Weights of a small masked image model: 32-pixel images, activation relu.
Rows from block 3 of a small masked image model, named by matrix and row number. Rows with one number belong to one neuron. Each number is 128 + 32 x the weight over its row's rms, rounded and kept within 0 to 255. All counts start at 0. Numbers have three digits each.
After each neuron's rows are labels from the 100 images, of 14976, where the neuron reaches its highest value: "strongest on" is what is common among them. Only what is clearly more common there than usual is listed. The data: retinal OCT scans (Kermany 2017). In brackets: how many of the 100, against the usual share in percent.
# fc1: MLP up (model.blocks.3.mlp.fc1.weight, 256x128), inputs 0-127
# fc2: MLP down (model.blocks.3.mlp.fc2.weight, 128x256, transposed), outputs 0-127

fc1.106:123112163103119127087132167174158189159123113141124070148121165157089179129159107169172148124122111140158149076148094128102159086046113137124022113111136066086099124126115130134132104107162135134127115118148140091113068149117100165110170089133139174095159126069146107151195173149134126161095144115117197150121193108122138170137142120108121115108151138151109166067140048137203148133095
fc2.106:128168104094117191100155144147174144146131113105158142123151095103078141105196088118140132156158174152166117114117122150207091196151090051162094152164145146065133148121113098146178156110095144120138083080133148141112152157108132191076133148106140101094125132132134107077152180154130150218133129122127107168092122095114149091071093159109167139117118118171154138154057166187106160127153
strongest on: finding: normal (81 vs 51.6)

fc1.200:161158196164102203173181153110118147113143155133104113131112150168163127141105128106160159154089071097084065121101075052088136117156129179112174171118133148062150162149130101208158124117128130128143135120138123146142105086112102122127104122085118117119132131070173107107105164174163131128111135190074170170095111120052123198085095174162153095122137136142178099151157112118119134159121
fc2.200:071130146077160127092147114129145122133085157159113116086128117070114103120150124173060115118161000062106115129125147179145109120143156055135107085110107083199098117117097138128104111090113149140122096097129123147148164189155187103169125121125124136155071137135128150159139134045106133173162092114106080094149164141169138085151145105153072107123100126110101144115074096153102122138155
strongest on: finding: choroidal neovascularization (66 vs 29.4); finding: diabetic macular edema (31 vs 11.7)

fc1.93:120148095125140091100087108187123131131204140138125116104135159099154116110162107086064154130149117167077148112175132119103158068140136115111160180172114075151185155109092140144152091117111131131093112158161162223099134132145167120141125183082143121077162139100071066074127143148130125177126117178149087180074146170059119172102182092127126088123111134104155086116159116154113147093142
fc2.93:136201135101080121181127096140103095143173121149090150126109116143118098122128176158167120140143172177062098097132135137079193142145161115116155052095140138193113137166114148116167092120178141083097116097127141130192109144096169123151119149127134154133085097104091136140167101049129086085118107085154103165126147133044175138217135092093106128148126141080111098134174138094144123112090
strongest on: finding: choroidal neovascularization (83 vs 29.4)

fc1.208:239226188193142106102135054074126126128155085169142108148147085126122078129162152136144094127151085148157146195178182098148146171084110174111131134065147096121105122075174122129168088166144122154121140146121142099126073109178101154110124151131117105108157104103145128116126131192134077146143122100103158153110099124114154127105119134169156102089164104107143161128125186103137131158125
fc2.208:253207181102112170133135172140150120104169145100119177106118193144138140108108132123123131139121196142130147119122070159118138083136138096108088177158113158142176169207116160158089186100110112074185110089119120180162129153119161092124131085140114152121120133152100131128174140094150174137112109171151146092157152144103130164118121124123113218141118129193103123136169130134143141101145
strongest on: finding: choroidal neovascularization (61 vs 29.4)

fc1.173:092085135136142115118168206124147164164151184084121110125141081108147169205066123106153091130118172151160093075172062140123121054121139119140109128044152140095117108097127138141129098089121125094075154173159125163108129132171173094083088129073126126120135123112196135173167124123086137151122076156155171119104177105137154159118172125119109110157100065096144118144083124174158164139142
fc2.173:146140126122140157169106159078152108139139107115245142169076132134120180122154084140102128087118103159144117137124137143054140149113148102105145119076188110169166133121179129162182096119140160127136138175112157144106140130069108131114064185144132148143184134149071166127140139189088115094099117106125135150104110054075165134176122127167083121092134165100109113134168169068131092073152
strongest on: finding: diabetic macular edema (35 vs 11.7)

fc1.95:191093166098109116071110123113129154070095166144145090115154152128222124103133139168108135145137137107069126189139103092132107087115132138121144085107115126135110118108113179080171118086152168151097083090186193200100130168104110152042121115127101140143097137132088112105187148171160162108134088130134094116181197120130127155108087145120139097131143115067150110161084160180138104093137
fc2.95:137074074142145150152133178129181095093113107109092135148179138122072114161113058089102103158167098188118138127159138176065171115106127162065118073085136110113146117104159113159158150079179051124143091124023125160161110114153140149089180148125155092108115105096127124109162112111151092114162137171177109138138137121132078123080137183092126136118077109134123107103078118141143090144164
strongest on: finding: diabetic macular edema (36 vs 11.7)

fc1.41:130091118151112060197189100143161144121136129159143131136114123151107099133099184154140057101146117107111103128123125156150114076125105148130094062082118137068162131074167184174186133153142102085150145161075175120080132138113192152116094114152097139102068114134129136176143146120119191122126147149112113122075093114129189057136157193125133081086084126151081117155094091157093129103113
fc2.41:079130131135172132083161138164077157079141144143118145118141097112171112105144091115081109083095152122110123110147138194117108104113110077161124158146095192124141064141136162093195195093106068112095164096161141115191120115175080112145103124039153150125142124138147120131156110115142100115154096129145085157108118172156130125154128040128111123169101130119160158110136187071189182078151
strongest on: finding: diabetic macular edema (36 vs 11.7)

fc1.60:066126171114159160162146141175154146190180099117167089148102119118112132129159114119104183122114148155071164161149117104085096131141068115116141166104128101139137143199141134121115111152097131142104117130105131193201062074138130163139114115196165120111130103099032161142125158162142128198117149099163063167119133153098140193111179121110104100102085164103130126119137114132130090058139
fc2.60:149144143149135104129157115112156144196189099100127154113128110091126129093087147115102151076174174052060116130134156148133151140120160101124098101121126122112151172123212128088134102164126146107147179102147130102135082211062149101141143126119127120135097122098095126201111078132146143127154126070087088142123114095089143082164160179173208103182173129164095176107111128123153178112152
strongest on: finding: choroidal neovascularization (77 vs 29.4)

fc1.54:140132133106131165195169065095151131081141111126144077131148168097158135145129123138140118121091127137122081113106172107075095145091152115107110118149174122105165110128073101107153043111109125145123132131192130170090128132131097232133105115122083155123174144206137131087144101134087185107138090220113148089137168070103084149117158152096139099188117115114160097162140157117074126153114
fc2.54:129132178176169158110050132101108151141149177154154124095155097066138161087082039106140119109092151134122160138164149136169156109104142116088059112137132138161143165107112111150132170115046168134205093090175163112143078087088149086162146105106149141125116144140206138106147167131142133175101186094083181112102146121119169099129136117157142115143139145160074156114163148120160098107149
strongest on: finding: diabetic macular edema (64 vs 11.7)

fc1.201:045145170080189102135090192155131137152157134135112129122166090116175094101129199111114116092163106146087079113122129080122131087140107050189148195124113092126111114078199137129150133166159170151074154147091157075148144154177162107107104111128123092107080133091111122151145159179126126189114102169124127165159139162115178128063118160103128127112148112138169115122067137106141118105145
fc2.201:197114071186156113148135120091090144165127128108180125148099158122104141148114132165130181141122192083124120109143101146109099128155133157141141071143054133141160112218185098107131148092116106084167086150139132120121128117131065100112213109158179113149170126139116124123156128105131097081096182133129091096094106131197099095144147179110110120133178157161064119091150110126114117210115
strongest on: finding: choroidal neovascularization (59 vs 29.4)

fc1.70:133113142121127176034163110114182133084122141164133167170132191134115175120199158100098126139126152121088072171174122134123166120155128148117067128102062118079142110100130166133150133090195174075081179136161133129195127122161149131187144184136138080110121092187155112121143115184138129173116079121128084095118095127176116100128124182112163112153137080068136146137108135113150148126126
fc2.70:161123109111167074202072092093151128089119120057147103144177116108104130133147158120122134186170078136106167138126099146175068125118115151104178097192181139096124147105166129107096140133146058147117114152118147111122142188093182142172118128106124125022131151152110122158158098115129160152074134195116113167086132119116139118156181140100125090071147106171086163087149157127111136138171
strongest on: finding: diabetic macular edema (74 vs 11.7)

fc1.180:134138107143225122173134136143092124180175115149101105106156118118156125154099133085122207137119130179137147159138125142103081108169060144116151135138132138152146193193186097193116075133132144159113111128157035116153124149155108123137100113131085146107131113095122077158172120165152108105124085174141138178137191190135078157144134097110093076096123133096086111087104156101082165141111
fc2.180:132079187132114060094075126086116223095129139129203114128101109143125087132119166087192100098137161111178143169086111132118148142143070130107087123122151146143115169139076133153134150124117177158111128112135134175148065153053110111159066183151059121145098129116149117113144115153142170093134156109094133162053147147078124108083179132126139085076132130139097115146171109112137100161134
strongest on: finding: choroidal neovascularization (68 vs 29.4); finding: diabetic macular edema (29 vs 11.7)

fc1.81:161089132157142141194135153125141129105138124107168163129153169105137130110151094147111157120114109186101129122149102116124106123149147066111132158136102100141141179054140124135160084156107127003042065072102094123109112152116120116146095130116100110159080120152144119081125126159167121122203111053178132175095122100122131120110162102113114146202166144098145175135152153139152129148203
fc2.81:117121154146137136069147161139134156152150134101090104129133078113156182121143174152104102144177130109137166203129138096171145159119161139125125075139186147137133135150136069152121120110119125028043045090133114121119096131132084169159124156148119124122183186109090088182141151170123117120076202205130117097158156091120081138144155151170146138095131137141150062130104129091098150131130
strongest on: finding: choroidal neovascularization (75 vs 29.4)

fc1.250:159116140166163111105120060126089096132137133165209108194130138061121157173143194098066149161105094087119132093117109077125084150135102115116103190124126106120155119122111068097154185086144161104126074131128190163193130093119154063131118174110093108081167148142130143110149201115122144106142103131132115132141155139138134186189083126137122145105147085135168142153111164100115151095184
fc2.250:169139144122102095136123111124118119068149134127093128066137155139097138131122125145091114154163102028146106127160073123109140094114182137120153114174121165108111146148026167175147098140089106079119169121155180120133158154143139112170099151101115090175175113115122148153126198146172135104074052134181134115170172115125123165120143109144133114106082142114115091108167075087181074077167
strongest on: finding: diabetic macular edema (62 vs 11.7)

fc1.138:113136099140178111114161097134114141192155066131109172154132089073080183196122171184158128069139119116174119122175125116152157125187126095076132060083115178137116113179137084115126133153131070153133089113097154160091171167135067125114157112101056175138123143117115101126139109147129128143124133138100135129163100123140102135122106069150092179132105083145150090156110210066107106119168
fc2.138:131143119110072156119176119128190131129172116182092153094154129048109128092192088168093122060133114114141171124160087129068150113181071122152163121080098150136120119114138181166101145128091152118144106158087090104140137100089154083088132126125132122168123116142165128082097124133181129071137132151136207130088126136104089091082122227129128133158132155089088156128118099097173171122098
strongest on: finding: diabetic macular edema (48 vs 11.7)

fc1.169:110100108123184139083144089109098146139131079169148095097160146087078105140143120098105088039108135113104106165148113092115107077108122122137171202124130116141154104111141142109184121166212172092100127144190192132149101121149165076141115107131074148135181174082138106106129171105154139112142131152105164192152135095120159138178136144139105154143154121143109139192201204147158149109127
fc2.169:126113121152093182151109143111118027122132092165084153121197131156087080128059155067140151131101156127120152116147218115127172126102122105099145094140172095139097160171142176104106107127140114090105122163093123108108112126132128171073151122137103110145063193127089112081100166139120115178104163100176140225109175152187154132110107117142128155114130144141073153130100080145148139143143
strongest on: finding: diabetic macular edema (43 vs 11.7)

fc1.196:104107200162143150164160178119159168150203203170122135145134073134123099117094173071098039151122103079147104120151133090120154123122106085104060148117157106096136118130152126094160119145113156112130112163149149098109097114143134169098142074120143107114140132118121191070120139221115098142104136126123167102143151099118173146061107066129162121145171119087175154132102120092153065130121
fc2.196:121133128072123087165072106137173125153122120085064046114113151148129127190174144139136215092110132092074151116090154163123130108129124174077177112128159148126112110112107124117156109186159131146132143135148147159145191136091139128186097212173127145091147126102117065184127109106114112128193093147114128167189124147189098114151177170085100112148085160122109111119089160126114144139103
strongest on: finding: diabetic macular edema (50 vs 11.7)

fc1.203:118103159135113144099089111113100114132154126111139141203141155130121179097117171134101119142133136134103143140182163120120107076255136131133119103114149153145132152172093138086166115144142126118165142172182097142123118125087157149149165156140083124108087129137111156087136113094098177042111165179116093147178154108107095119116099155160112065074129093172108091092112207143081114108055
fc2.203:125182132196173172120157124133123108145124133142110169094154152116097083085171117082174111145080150116070074170118098140062168195134152175148152073142162141125180164112080120122102086096143126137108172074155174135117105105115186104129141152191116133168142129104123113124134132164194094112145142122140077066097119108151085154162092135139104164209138129119127108144129068093137146092082
strongest on: finding: choroidal neovascularization (69 vs 29.4)

fc1.114:167100132102152130099112108136130163129148102168162112103173154141051174131092118068047099107089131122092099146121154097101131076048159093101135130124095078125152109133142186062123132143158159176145107143110144102122076157116093117130115105101069167134105175097143152146129187112147175129162141169144145214089161112156118077165089160121097190160145144104131151163115182152120169114140
fc2.114:123085138119100144154135091096118115177158164040128089120140048135153104192144126136145085098081138138068139111127115141166119191147149114076105093121181164120080088146163110182143151123124099119136144109159114129107129114148085183106173097099161077086128091147162153154132183107097153145086133156071137129137103128080092140184161123127184115107098092088126162102097136037159096154120
strongest on: finding: diabetic macular edema (33 vs 11.7)

fc1.167:174127092106131169105100130113079080138123100187111179098131091088100128172166128122082153188159090139146133193082111168103177097129173174123167132132142109116057121118137074150189137119119154128127098096168140170209092132101094157142121154092157175166181121101108091090215124151106081141114158165148092137145133104121135102095154147105094160127147104122090108177133174151185126112130
fc2.167:047150137167093076163116157102113177091089117147125121144170137134193107124128107156113118111096085124177137113105129116150119075055188137149173206162074117095111057147114161119125110136051083123129128193141143174130112121120121127129172121195165080067101109175130143154162071091109106103131159093138158142142126140163132157111125114131166129173091071107142148127145142156108151180112
strongest on: finding: diabetic macular edema (42 vs 11.7)

fc1.122:163103155131105123152148114096186175152190116117122108106175185161145182180116121107150151092132171087111136075115108132075166095142141198085098135097114137097075145116089106073141077114144175109156133123136108159110086151123090162094144158103095186145097129132138171164186176155057170201079094161186131100083119115107115104148145106150147161077150165107110135138097104125101111125158
fc2.122:125155098083159126095145143153156143136121137165138150136075137086190183105171053103150132105120026142171104146112157140099146105124172125149133096140126126067157126075096110092118075119142032162115155149120141161142136091117133149205119141083102125095098167125101125110163064132162090091120168104131096161096131110151183113087093154184166196116120148181153135133109139110155110115107
strongest on: finding: diabetic macular edema (30 vs 11.7)

fc1.4:133176120153108105145131122113152145179153053082045148082170168164159147166182165146124180087170150115093121127152175135090152133050189114136098105128150072127079121127121122109136075115136113102123104138144143168102139116167113123121205124128139104223182086109152158086099149104163164111129141118160151160140117088094130093134162112143118136119049095140131114111139129169143084169088
fc2.4:118146112164175108130130082081116140137115111079235184136124111083131131151138124160124139104097077126119187175100071108173153088123087118118115098126109125112121110126146171103086080060156161116080070159140121157099127097085118088062135149103096129107097120180139124130133181147170114144145137119221159104126130149127170108157091134098107138203106137080135174149148191148151111097139
strongest on: finding: diabetic macular edema (41 vs 11.7)

fc1.254:131117145128123110124146126171113208187115158132164140093088165160133102097117162104121163160102134111143167124093181171148134065132169155156161147106038086189140162106156136139072058126112130139093127181106105117143152097147132106128121131134129103123126108141104098165130072072119170093174111134064160138143136114112142151137161088108113145110101050137071058080153131132205143087157
fc2.254:095146157168080124114156101137163149083124143093093114114167120096189132112067079112106158167107125119133139068092103072136095137057207120111131150151122072133138140178137147157197081113098128159117102175166124122184114104146116091117105125134110130142136180066153136099107121163086057124150103094166152181141121123150090170117205153112129124096108101044121186102098136154118120128128
strongest on: finding: normal (85 vs 51.6)

fc1.102:125106093112124098141044108168173165176127168109139135103087138076074130159134161140140116121148110187125019159126150084145103124158117089094086143090100117110116100105090087178118110061134146096094164146118156132096124156108102136161160071174062148104155141132141139093163160123110103140124115146085148153116105102146141157168092098149169138046117130146124076136177075126064103111159
fc2.102:175124126124114182121165161115067112117171128173174085168127117037166133130114087132102168123154107118119101179103094142101103116180117143164077179152118144169095142118071090152120180107134073126128117168098110110077164134119075112107115106159143123173099106138070167062167143077143158119140128128132113116106152144133089047109190138149178153147112068140125087146150154146196150156124
strongest on: finding: diabetic macular edema (51 vs 11.7)

fc1.217:126124133098140096074080151140178021134098141136130128173109130145142125103107149156148120124105129123124086100121195162112157115105098164148058144176119109116142141153158140131132103132099126151060147104153113141178117186143177052154147172175109115134151115125100187056126149158065165117113134197156101133146164113077079117092156058106074142131084112152126148140100137127096173084134
fc2.217:076094161129136139133104122137184103210130135111177174112078139141123064062161177127183070100096139149111099150142105068120178090173184159125156141089133155074170099149098119132118115133146124044162115107153109061135149151188127096177154152131174126086174108128146084123112151128138141146150140121135136111122098088105135122109065143205115149149094160136168164164159125090124133128147
strongest on: finding: diabetic macular edema (52 vs 11.7)

fc1.31:105139079087116165194129100109111095136163100137046132129169092070091118065125168173145100128123160105137128118176135078124182133100143125094176130089158139138085178128135172090148166071098128110099131171139147081141205178085102136162128113142083169132117107102147110136125099171133186161134166107162153123148081115060132095124105146136107146078148121106067092092098154155114132143060
fc2.31:104116131124138118083101123112113172053082120122130097146182140134156174203118145090110198088078118184167110146148111095168102163140075132121114088158105118163110129080176118131165105141158079191138112140098111110135141167082117092152097186108089144113131112155132194148136191201106122117096171141092156109066090112146153109113154107071152098114098175147112160104179112117130080126095
strongest on: finding: diabetic macular edema (37 vs 11.7)

fc1.80:104168133144105112161169100173175107135221109110077093168117120102126091109124106172132118128164118153115158071105112098092130141205141146113122143087100137081112154179192162141107104130087160151128072132103128184125149103136123189145144155095111128068118137135121166105124147151142189056113141165121141158078151174128126134184118094139063058115129152053107139122094159135077091129143
fc2.80:115100095141078168096083145109152101146087133149188169097156108121088119081094184102130050123096148121089109122087039110109114187132150142130099102097115146139118076125093084084127112067174097116136177107176171102114106072120160117157118184087096134114125099130129079095159064079113117130164117117114080118115127115134134148095187163106117151137126139137115116128153061116137067072170
strongest on: finding: choroidal neovascularization (79 vs 29.4)

fc1.42:131091169133126102161095114068144158167182145105146142115131082115147134135140092164055100081121163139055134140146128091181106160134140065027116121141133102154131091112145132157163107111174117126200159121170184130204093207125130125171124132080113103092091095123125127121134152121121158130020079105076098108112134107118139147152100138124169153104134145107105157154131152120152132161148
fc2.42:115114131126143121071131131161134138113071134168125108119113125147118146105109172083183115167164097119200113127117125145099169110093156195179116123095139189125121195150131130112099157190129152153139129197123102140118134081173129154105103147184058151151184151099087127154106087138094096113020107116118135163118078116105107094125128125139123080107141105144166060116097129186078122067106
strongest on: finding: diabetic macular edema (44 vs 11.7)

fc1.33:136129122164144083171121109137145161192139100161164160167128049125156122169210134167169156119119125141118157155036150104103073136091183111100128089149096155159174114097096088150111090138100058076125068081065108126109083118089150151120130118106128111146138143087099085170140107138125171133124139136085218131120161163121143115090124093126104126132132162107123106177163130171139151110171
fc2.33:145087150098207124116090121094062142102145179102140113148156138156107168108083145109111113119174117169067134163167097154151144133122086136096141073170137110056111102114126120111100116063143150141091158163083102145103146092120168143117168098098142110106118087156111076091152123168156131199157120168078076163169155140096121077162136133119137102164067118167165163093105140084119164079188
strongest on: finding: diabetic macular edema (72 vs 11.7)

fc1.108:119127102136097069146125139121178161153129080085120130114143080169160156153079137097130127076096127080164123169133077138087139099102194156136142130158045147150086121126144193105170108118059148059120113163110199113147115143138147119122145102161083108174134143191171159146102116189127111137108132182146083096131156110068117079154085080119085169135144135145172161144141135162081152113110
fc2.108:156136118154113139197083136109124142158179053087111135168169134077144159135156155106062120090170128075151119118101147072149115150160081114099116182136180173143107182117134151093163150095158173141117119139073113128107135088116132086162192115113126120078118144160119103140150123156134144187113112146210115182081115120086118074178122154133124135133134138096165098187095072142176125076099
strongest on: finding: diabetic macular edema (29 vs 11.7)

fc1.249:110158167117096173151136136178109125180137139091095163071111156147112141166152100114154136087122147151140144175128100159163179116076118132151129174098064099152113058085131099107095097142133080164142133117158124158143119118083117185184077106156105163184153064139147166128124090142083165096164156105089135134136053132133199078121144092099124114110089098145111074135178183089153087109101
fc2.249:161106111147117165095108141083098100156100095166116157139139088060101204134091137115075137143110070111110173080145114154089088085127165132105136137088116102118222119100187176140121184119164101126173072105091114096161175187159122139092170133107142118108124143101138126125137027099159155091151108091117083152134111142136081156099087170136149104124176129114120136162121130132124131052127
strongest on: finding: choroidal neovascularization (64 vs 29.4); finding: diabetic macular edema (34 vs 11.7)

fc1.176:091183162085194123145174061140114073130151112148119127100138146114097148120167104142082083072164165108154134137116125119071186094108116154159148159089068105186153115146050163120165160135130160128116069154105158162115135151117148082124139182107089170106159161129122159085132125122115108066149080131152123090112114179085106110149203109131092153123095118114130118163099188111130065106162
fc2.176:158134066131090104189142132087119133148113137146140130162163141121126148148059154138139151111136073123113143164110109097095106070110056148157147137076141144115100133098105113150184194126142131167129149159113055160077149146100121101118132200111099111087147067082166107130125172149140139104108127193085124142117080142173130114144135123120102129059098074188156102163115122141109240116132
strongest on: finding: choroidal neovascularization (60 vs 29.4); finding: diabetic macular edema (29 vs 11.7)

fc1.248:103147132113091112133161162183142110127078098129137092148060122143163115125154187074121113124121135115106128138117138155067135131115135099150126100180029132130149062136157151131124127138106124064114134093132120133168162114152126096096039178110111164117169135141102192117138137165086136164134086182097186104184178106121097173208144095150087106090138062165137148109129118127108083096113
fc2.248:110151130146145127186122126139111093115135166139069139110097084147086060100131143161096163155139153148042133152197138076113185162122144120194138121125108088137107117127131119038125141152131130130080104096174159103167113144140103138124131089142099164169161068148175183084125127109074100132155119091166174052165108153066121128169144178114118154154129137102097130091100168157148121143071
strongest on: finding: choroidal neovascularization (59 vs 29.4)