{"model": "masked image model", "dataset": "retinal OCT scans (Kermany 2017)", "train_examples": 49215, "image_size": 32, "crop_scale_min": 1, "horizontal_flip": true, "translate": 0.12, "method": "simmim", "mask_ratio": 0.5, "loss": "l1", "arch": "vit", "norm": "layernorm", "norm_position": "pre", "activation": "relu", "mlp_ratio": 2, "head_dim": 64, "fused_qkv": true, "bias": "all", "qk_norm": false, "parallel_block": false, "inner_norm": false, "drop_path": 0.1, "patch_size": [8, 8], "conv_stem": false, "layers": 14, "width": 128, "positions": "sincos", "init": "trunc_normal_002", "residual_init": "none", "optimizer": "soap", "beta2": 0.999, "lr": 0.0022, "beta1": 0.95, "shampoo_beta": 0.999, "eps": 1e-08, "precondition_frequency": 50, "max_precond_dim": 1024, "one_sided": false, "adamw_lr_other_params": 0.00096, "grad_clip": 0.5, "ema_decay": 0.995, "steps": 24800, "batch_size": 128, "epochs": 64.5, "lr_schedule": "cosine", "final_lr_fraction": 0.05, "warmup_steps": 1240, "weight_decay": 0.09, "adamw_weight_decay_other_params": 0}
Rows from block 5 of a small masked image model, named by matrix and row number. Rows with one number belong to one neuron. Each number is 128 + 24 x the weight over its row's rms, rounded and kept within 0 to 255. All counts start at 0. After the name is the row's rms in percent of the matrix's.
After each neuron's rows are labels from the 100 images, of 14976, where the neuron reaches its highest value: "patch colour" is the nearest of a few named colours to the mean colour under the peak. Only what is clearly more common there than usual is listed. The data: retinal OCT scans (Kermany 2017). In brackets: how many of the 100.
# fc1: MLP up (model.blocks.5.mlp.fc1.weight, 256x128), inputs 0-127
# fc2: MLP down (model.blocks.5.mlp.fc2.weight, 128x256, transposed), outputs 0-127

fc1.183 091 [168 106 151 135 122 125 125 146  95 138  93 104 143 139 165 138 145 150 153 133 127  73 125 155 181 147 186  91 160 161 131 113 157 103 113 153  97 128 109 134 106 101 144 161 148 114 148 103 105 155 127  78 132 124 173 132 129 161 155 147 111 136 135 141 108 148 131 143 166 143 137 120  92 104 136 127 140 105 128 184 169 114 106 110 149 111 120 107 146 114 167 158  90 125 137 117 142  98 141 136 143  80 143 131 112 104 167  96 151 119 143 100 129 130  93 160 127 122 109 146 120 114 157 174 138 132  91 140]
fc2.183 092 [150 125 108  80  88 140 112 147  95 123 105  86 152 173 104 128 111 151 116 131 117 137 146  93 111 129 119 156  66 140 150 108  86 106 141 126 182 114 141 159 164 153 126 125 162 110 137 132  99 171 140 147 171 162 118 141 101 158 174 114 139  92 178 108 154 132 116 142 145 138 131 136 133 108  90 101 131 136 102 119 113 157 117 154 131 115 110 120 140 121 115 150 120 125 112 104  99  88  93 138 138  98  90 147 128 128 158 125 141  94 144  96  92 131 149  95 144 112 180 122 112 167 135 133 116 118 148 117]
patch colour: white (68)

fc1.80 136 [138 133  94 145 201 128 135 145  96 115 131 113 115 160 132 134 159 159  88 123  98 149 125  90 117 163 137 103 160 145 129 109 145 127 135 106 143  99 156 136 115 137 133 171 120  93 159 140 157  80 116  83 110 125 133 145 156 199 139 138 130 144 142 127  99 117 141 114 120 105 114 130 155 127 145 103 130 123  90 139 124  92 125 159 137  98 121 145 133 148 149 103 159 100 184  98 109 134 164 133 138 155 137 118 126 130 120 113 122 181 126 163  87 122 135 129 126 161 163  85 101 112 127 153  78 115 111 123]
fc2.80 130 [124 138 169 103 164 154 121 107 159 133  98  83 128  97  85 164 116 128 145 156 148 153 106 104 108 140 161 133 123 116 102 116 131 181 132 172 139  93 117  98 100  80 141 112 127 144 133 144 111 141 143 133 137  99 153 105 121 120 155  87 114 122 168 159 122 129 163 109 129 158 154 110  61 103 121 138  87 127  93 135 112 100 138  86 157 108 139 152 141 137 134 180 132 131 112 122 117 148 118 110 125 132 117 118 168 160  96 105 141 115 123 104 129 170 135 148 162 138 102 164 173 105 125 136 133 157 145 136]
patch colour: grey (89)

fc1.17 147 [ 71  93 126 157 143  97 100 124 104 145 141 135 146  96 118 144 147 113 118 166  53  88 113  89 148 152 142 103 120  80 116 128 104 135 154 163 170 171 162 114 154 127 156 122 110 159 123 153 124 107 148 110 121 160  84  79 138 129 129 171 100 146 162 146 153  82 131 155 109 136  89 139 109 130 126 135 134 118 128 154 135 140 119 128 124 117  93 132 131 111 121 149 171 115 123 161 135 124  73 149 143 110 100 101 113 124 141 107 158 133 115 148 141  88 125 158 121 121 113 123 160 127 150 132 118 154 144 109]
fc2.17 129 [  6  63  89  95 122 128 124 142 143 159 124 137 156 125 151 146 141 133 132 109 144 120 109 156 143 129 137 165 105 174 144 128 121 126 125 113 118 119 121 145 119 120 167 168 135  83 120 156  97 144 135 121 143 104 112 118  97 107 133 137 138 146 117 175 127 125  94 122 175 102 173 151 156 134 119 137 139 134 135 143 120 125 143 168  99 158 144 128 157 152 112 136 122 164 151 129 111 135 172  91 106 149 110 113 153 129 135 111 142 153 146 151 115 117 117  76 124 153 134 130 118 131 117 141 153 135 128 132]
patch colour: white (90)

fc1.77 116 [167 121  76 132 156 134  84 148 111 119 129 140 154 160 140 165 139 100 133 127 120 134 133 104 137 106 156 129  95 136 127 112 140 154 158  60 126 149  97 107 142 138  92 141 123  84 143 145 156 165 120 120 166 140 118 108 102 116 124 124 119 144 133 112 137 148  79  75 130  94 132 113 134 127 107 100 167 169 108 123 168 131 114 143 170 115  88 118 145  90 122  92 136 133 140 154 116 126 139 110 132 140 110 100  96 136 164 116 163 157 134  79 121 189 132 131 149 165 157 136 139 118 106 148 137 133 139 166]
fc2.77 123 [137 145 132 166 116 134 151 130 109 143 112 138 128 128 122  99 113  87 155 142 101 111 116 100 108 117 151 137 176 137  99 110 109 153 148 141 140 175 136 151  90 118 149 131 105 167 164 183 100 102 138 129 149 126 108 141 123 126 149 117 105 138 108  85 146 109 183 133  85 142 137 126 145 148 131 146 160 126 155 106 104 121 137  82 135 133 117 144 126 126 134 119  94 152  91 104 119 140 132  99 141 147 139 161 100 129 112 145 142 169 116 175 148 137  94 154 163 181 136 135 128 169 197 118 142 170 162 142]
patch colour: white (96)

fc1.233 140 [126 111 153 122  94 154 132 124 163 132 135 141 150 133  87 119 139 110 132 111  92 149 130 116 149  88 156 181 134 109 133  96 115 139 115 179 118 150 111 121 130 122  96 108 121 109 100 152 157  67 114 109  90 107 135 124 115 164 107 113  95  75 147 131 158 137 121 155 126 106 150 141 157 162 150  92 130  91 118 130  83 104 149 125 167 179 155  93 141 160 144 121 147 112  99 129 149 106 168  96 134 148 121 118  79 114 125 163 116 133 162 156 132 123 116 107 132 128 104 122 162  91 169 135 134 110 111 146]
fc2.233 130 [132 121 114 155 151 160 130 139 148 117 177 108 155 110  91 129  76  99 115 102 105 143 154 122 130 154 173 144 150 128 116 108 100 129 133 136 115 181  91 166 112 148 171 126 142 141 165 155 146 139 102  93  83 139 133 106 116 110 149 136 109 124 108 107 121  95 139 125 124 112 123 148 116 174 121 115  88 134 139 103 113  97 161  54 116 111 130 106  93 114 158 108 118 139 116 118 138 143 115 149 159 151  93  99 168 130 110 100 122 144 142  91 107 124 110 107 146 124 149 149 142 132 193 159 117 142 149 150]
patch colour: grey (53)

fc1.235 069 [127 134 153 126 119 113 125 140  95 133 129 116 114 146 135 133 152 139 141 134 119 147  66 185 130  90 121 115 101  79 113 174 162 116 120 124 129 142 119 112  91 101  89 125  79 123 105 101 138 151 163  91 105 128 122  97 155 114 104 127 100 135 136 105  70 145 115  83 142  92 131 110 145 101 118 143 166 135 122 146 136 123 136 103 119 154 114 124 167 148 150 146 132 149 129 110 155 138 120 119 206 140 115 116 104 123  98 168 137 138 151 119 150 148 138 118  80 158 114 118 105 142 180 165 142 139 143 101]
fc2.235 086 [163 159  97 122 116 160 177 138 187 142 163 144 134 114 100 116  98 169 133 129 136 108 119 122 143 102 101 179 149 139 114 139  81 127  87 123  69 105 160 128 127 137 124 157 138  98 117 124 107 122  84 136 119  95 138 113 113 140 129 109 167 127 105 137  86  65 100  74  97 147 129 150 113 115 165 135  99 108 125 176 163 125 146 116 119 136 140 104 137 159 146 128 124 107 165 100 160 137 117 132 137 126 103 139 142 168 133 107 105 149 150 154  96 118 147 114 148 135 133 106 158 123 125 146  99 122 127 133]
patch colour: grey (55)

fc1.131 088 [108 116  70  98 155 102 107 109 141 173 167 180  89 164 146 141  96  82 140 104 157 142 145 116 149 114 115 139 123 130 162 125 136 124 143 138 147 127 129  98 159 139 123  99 111 130 109 103 151 146 117 111 151 172 145 102 147 165 160 100 110 140  87 123 135 142 143 104 112 127 132 115 172 123 116 100 146 152 121 127 126 123 135 125 135 110 102 158 137 115 156 174 116 165 138 136 153 141  67 124 152 134 156 160  94 112 170 158 103 127 140 134 145 145 126  87  95 126 177 136  97 138 123 166  98 149 107 142]
fc2.131 095 [124 129 126 129 126 165 128 104 141 119 113 159 167 145 144 120 170 169 123 171 114  92 161  83 132 102 147 100 123 108 162 153  75 113 120  98 132 117 115 159 146 116 175 127 138 140 124 114 124 106 157 148 107 100 146 140 152 132 112 136 155 121 162 103 129 121 107 147 109 168 142 163 102 133 107 125 147 127 106 115 141 117 176 128 160 160 111 170 125 137  92 109 110 106 151 122  98 148 116 140 104 144 128 149 146 140 143 157 164 152 148 122 134 139 112 185 135 118 109  99 158  84 176  88 108  94 173 103]
patch colour: white (97)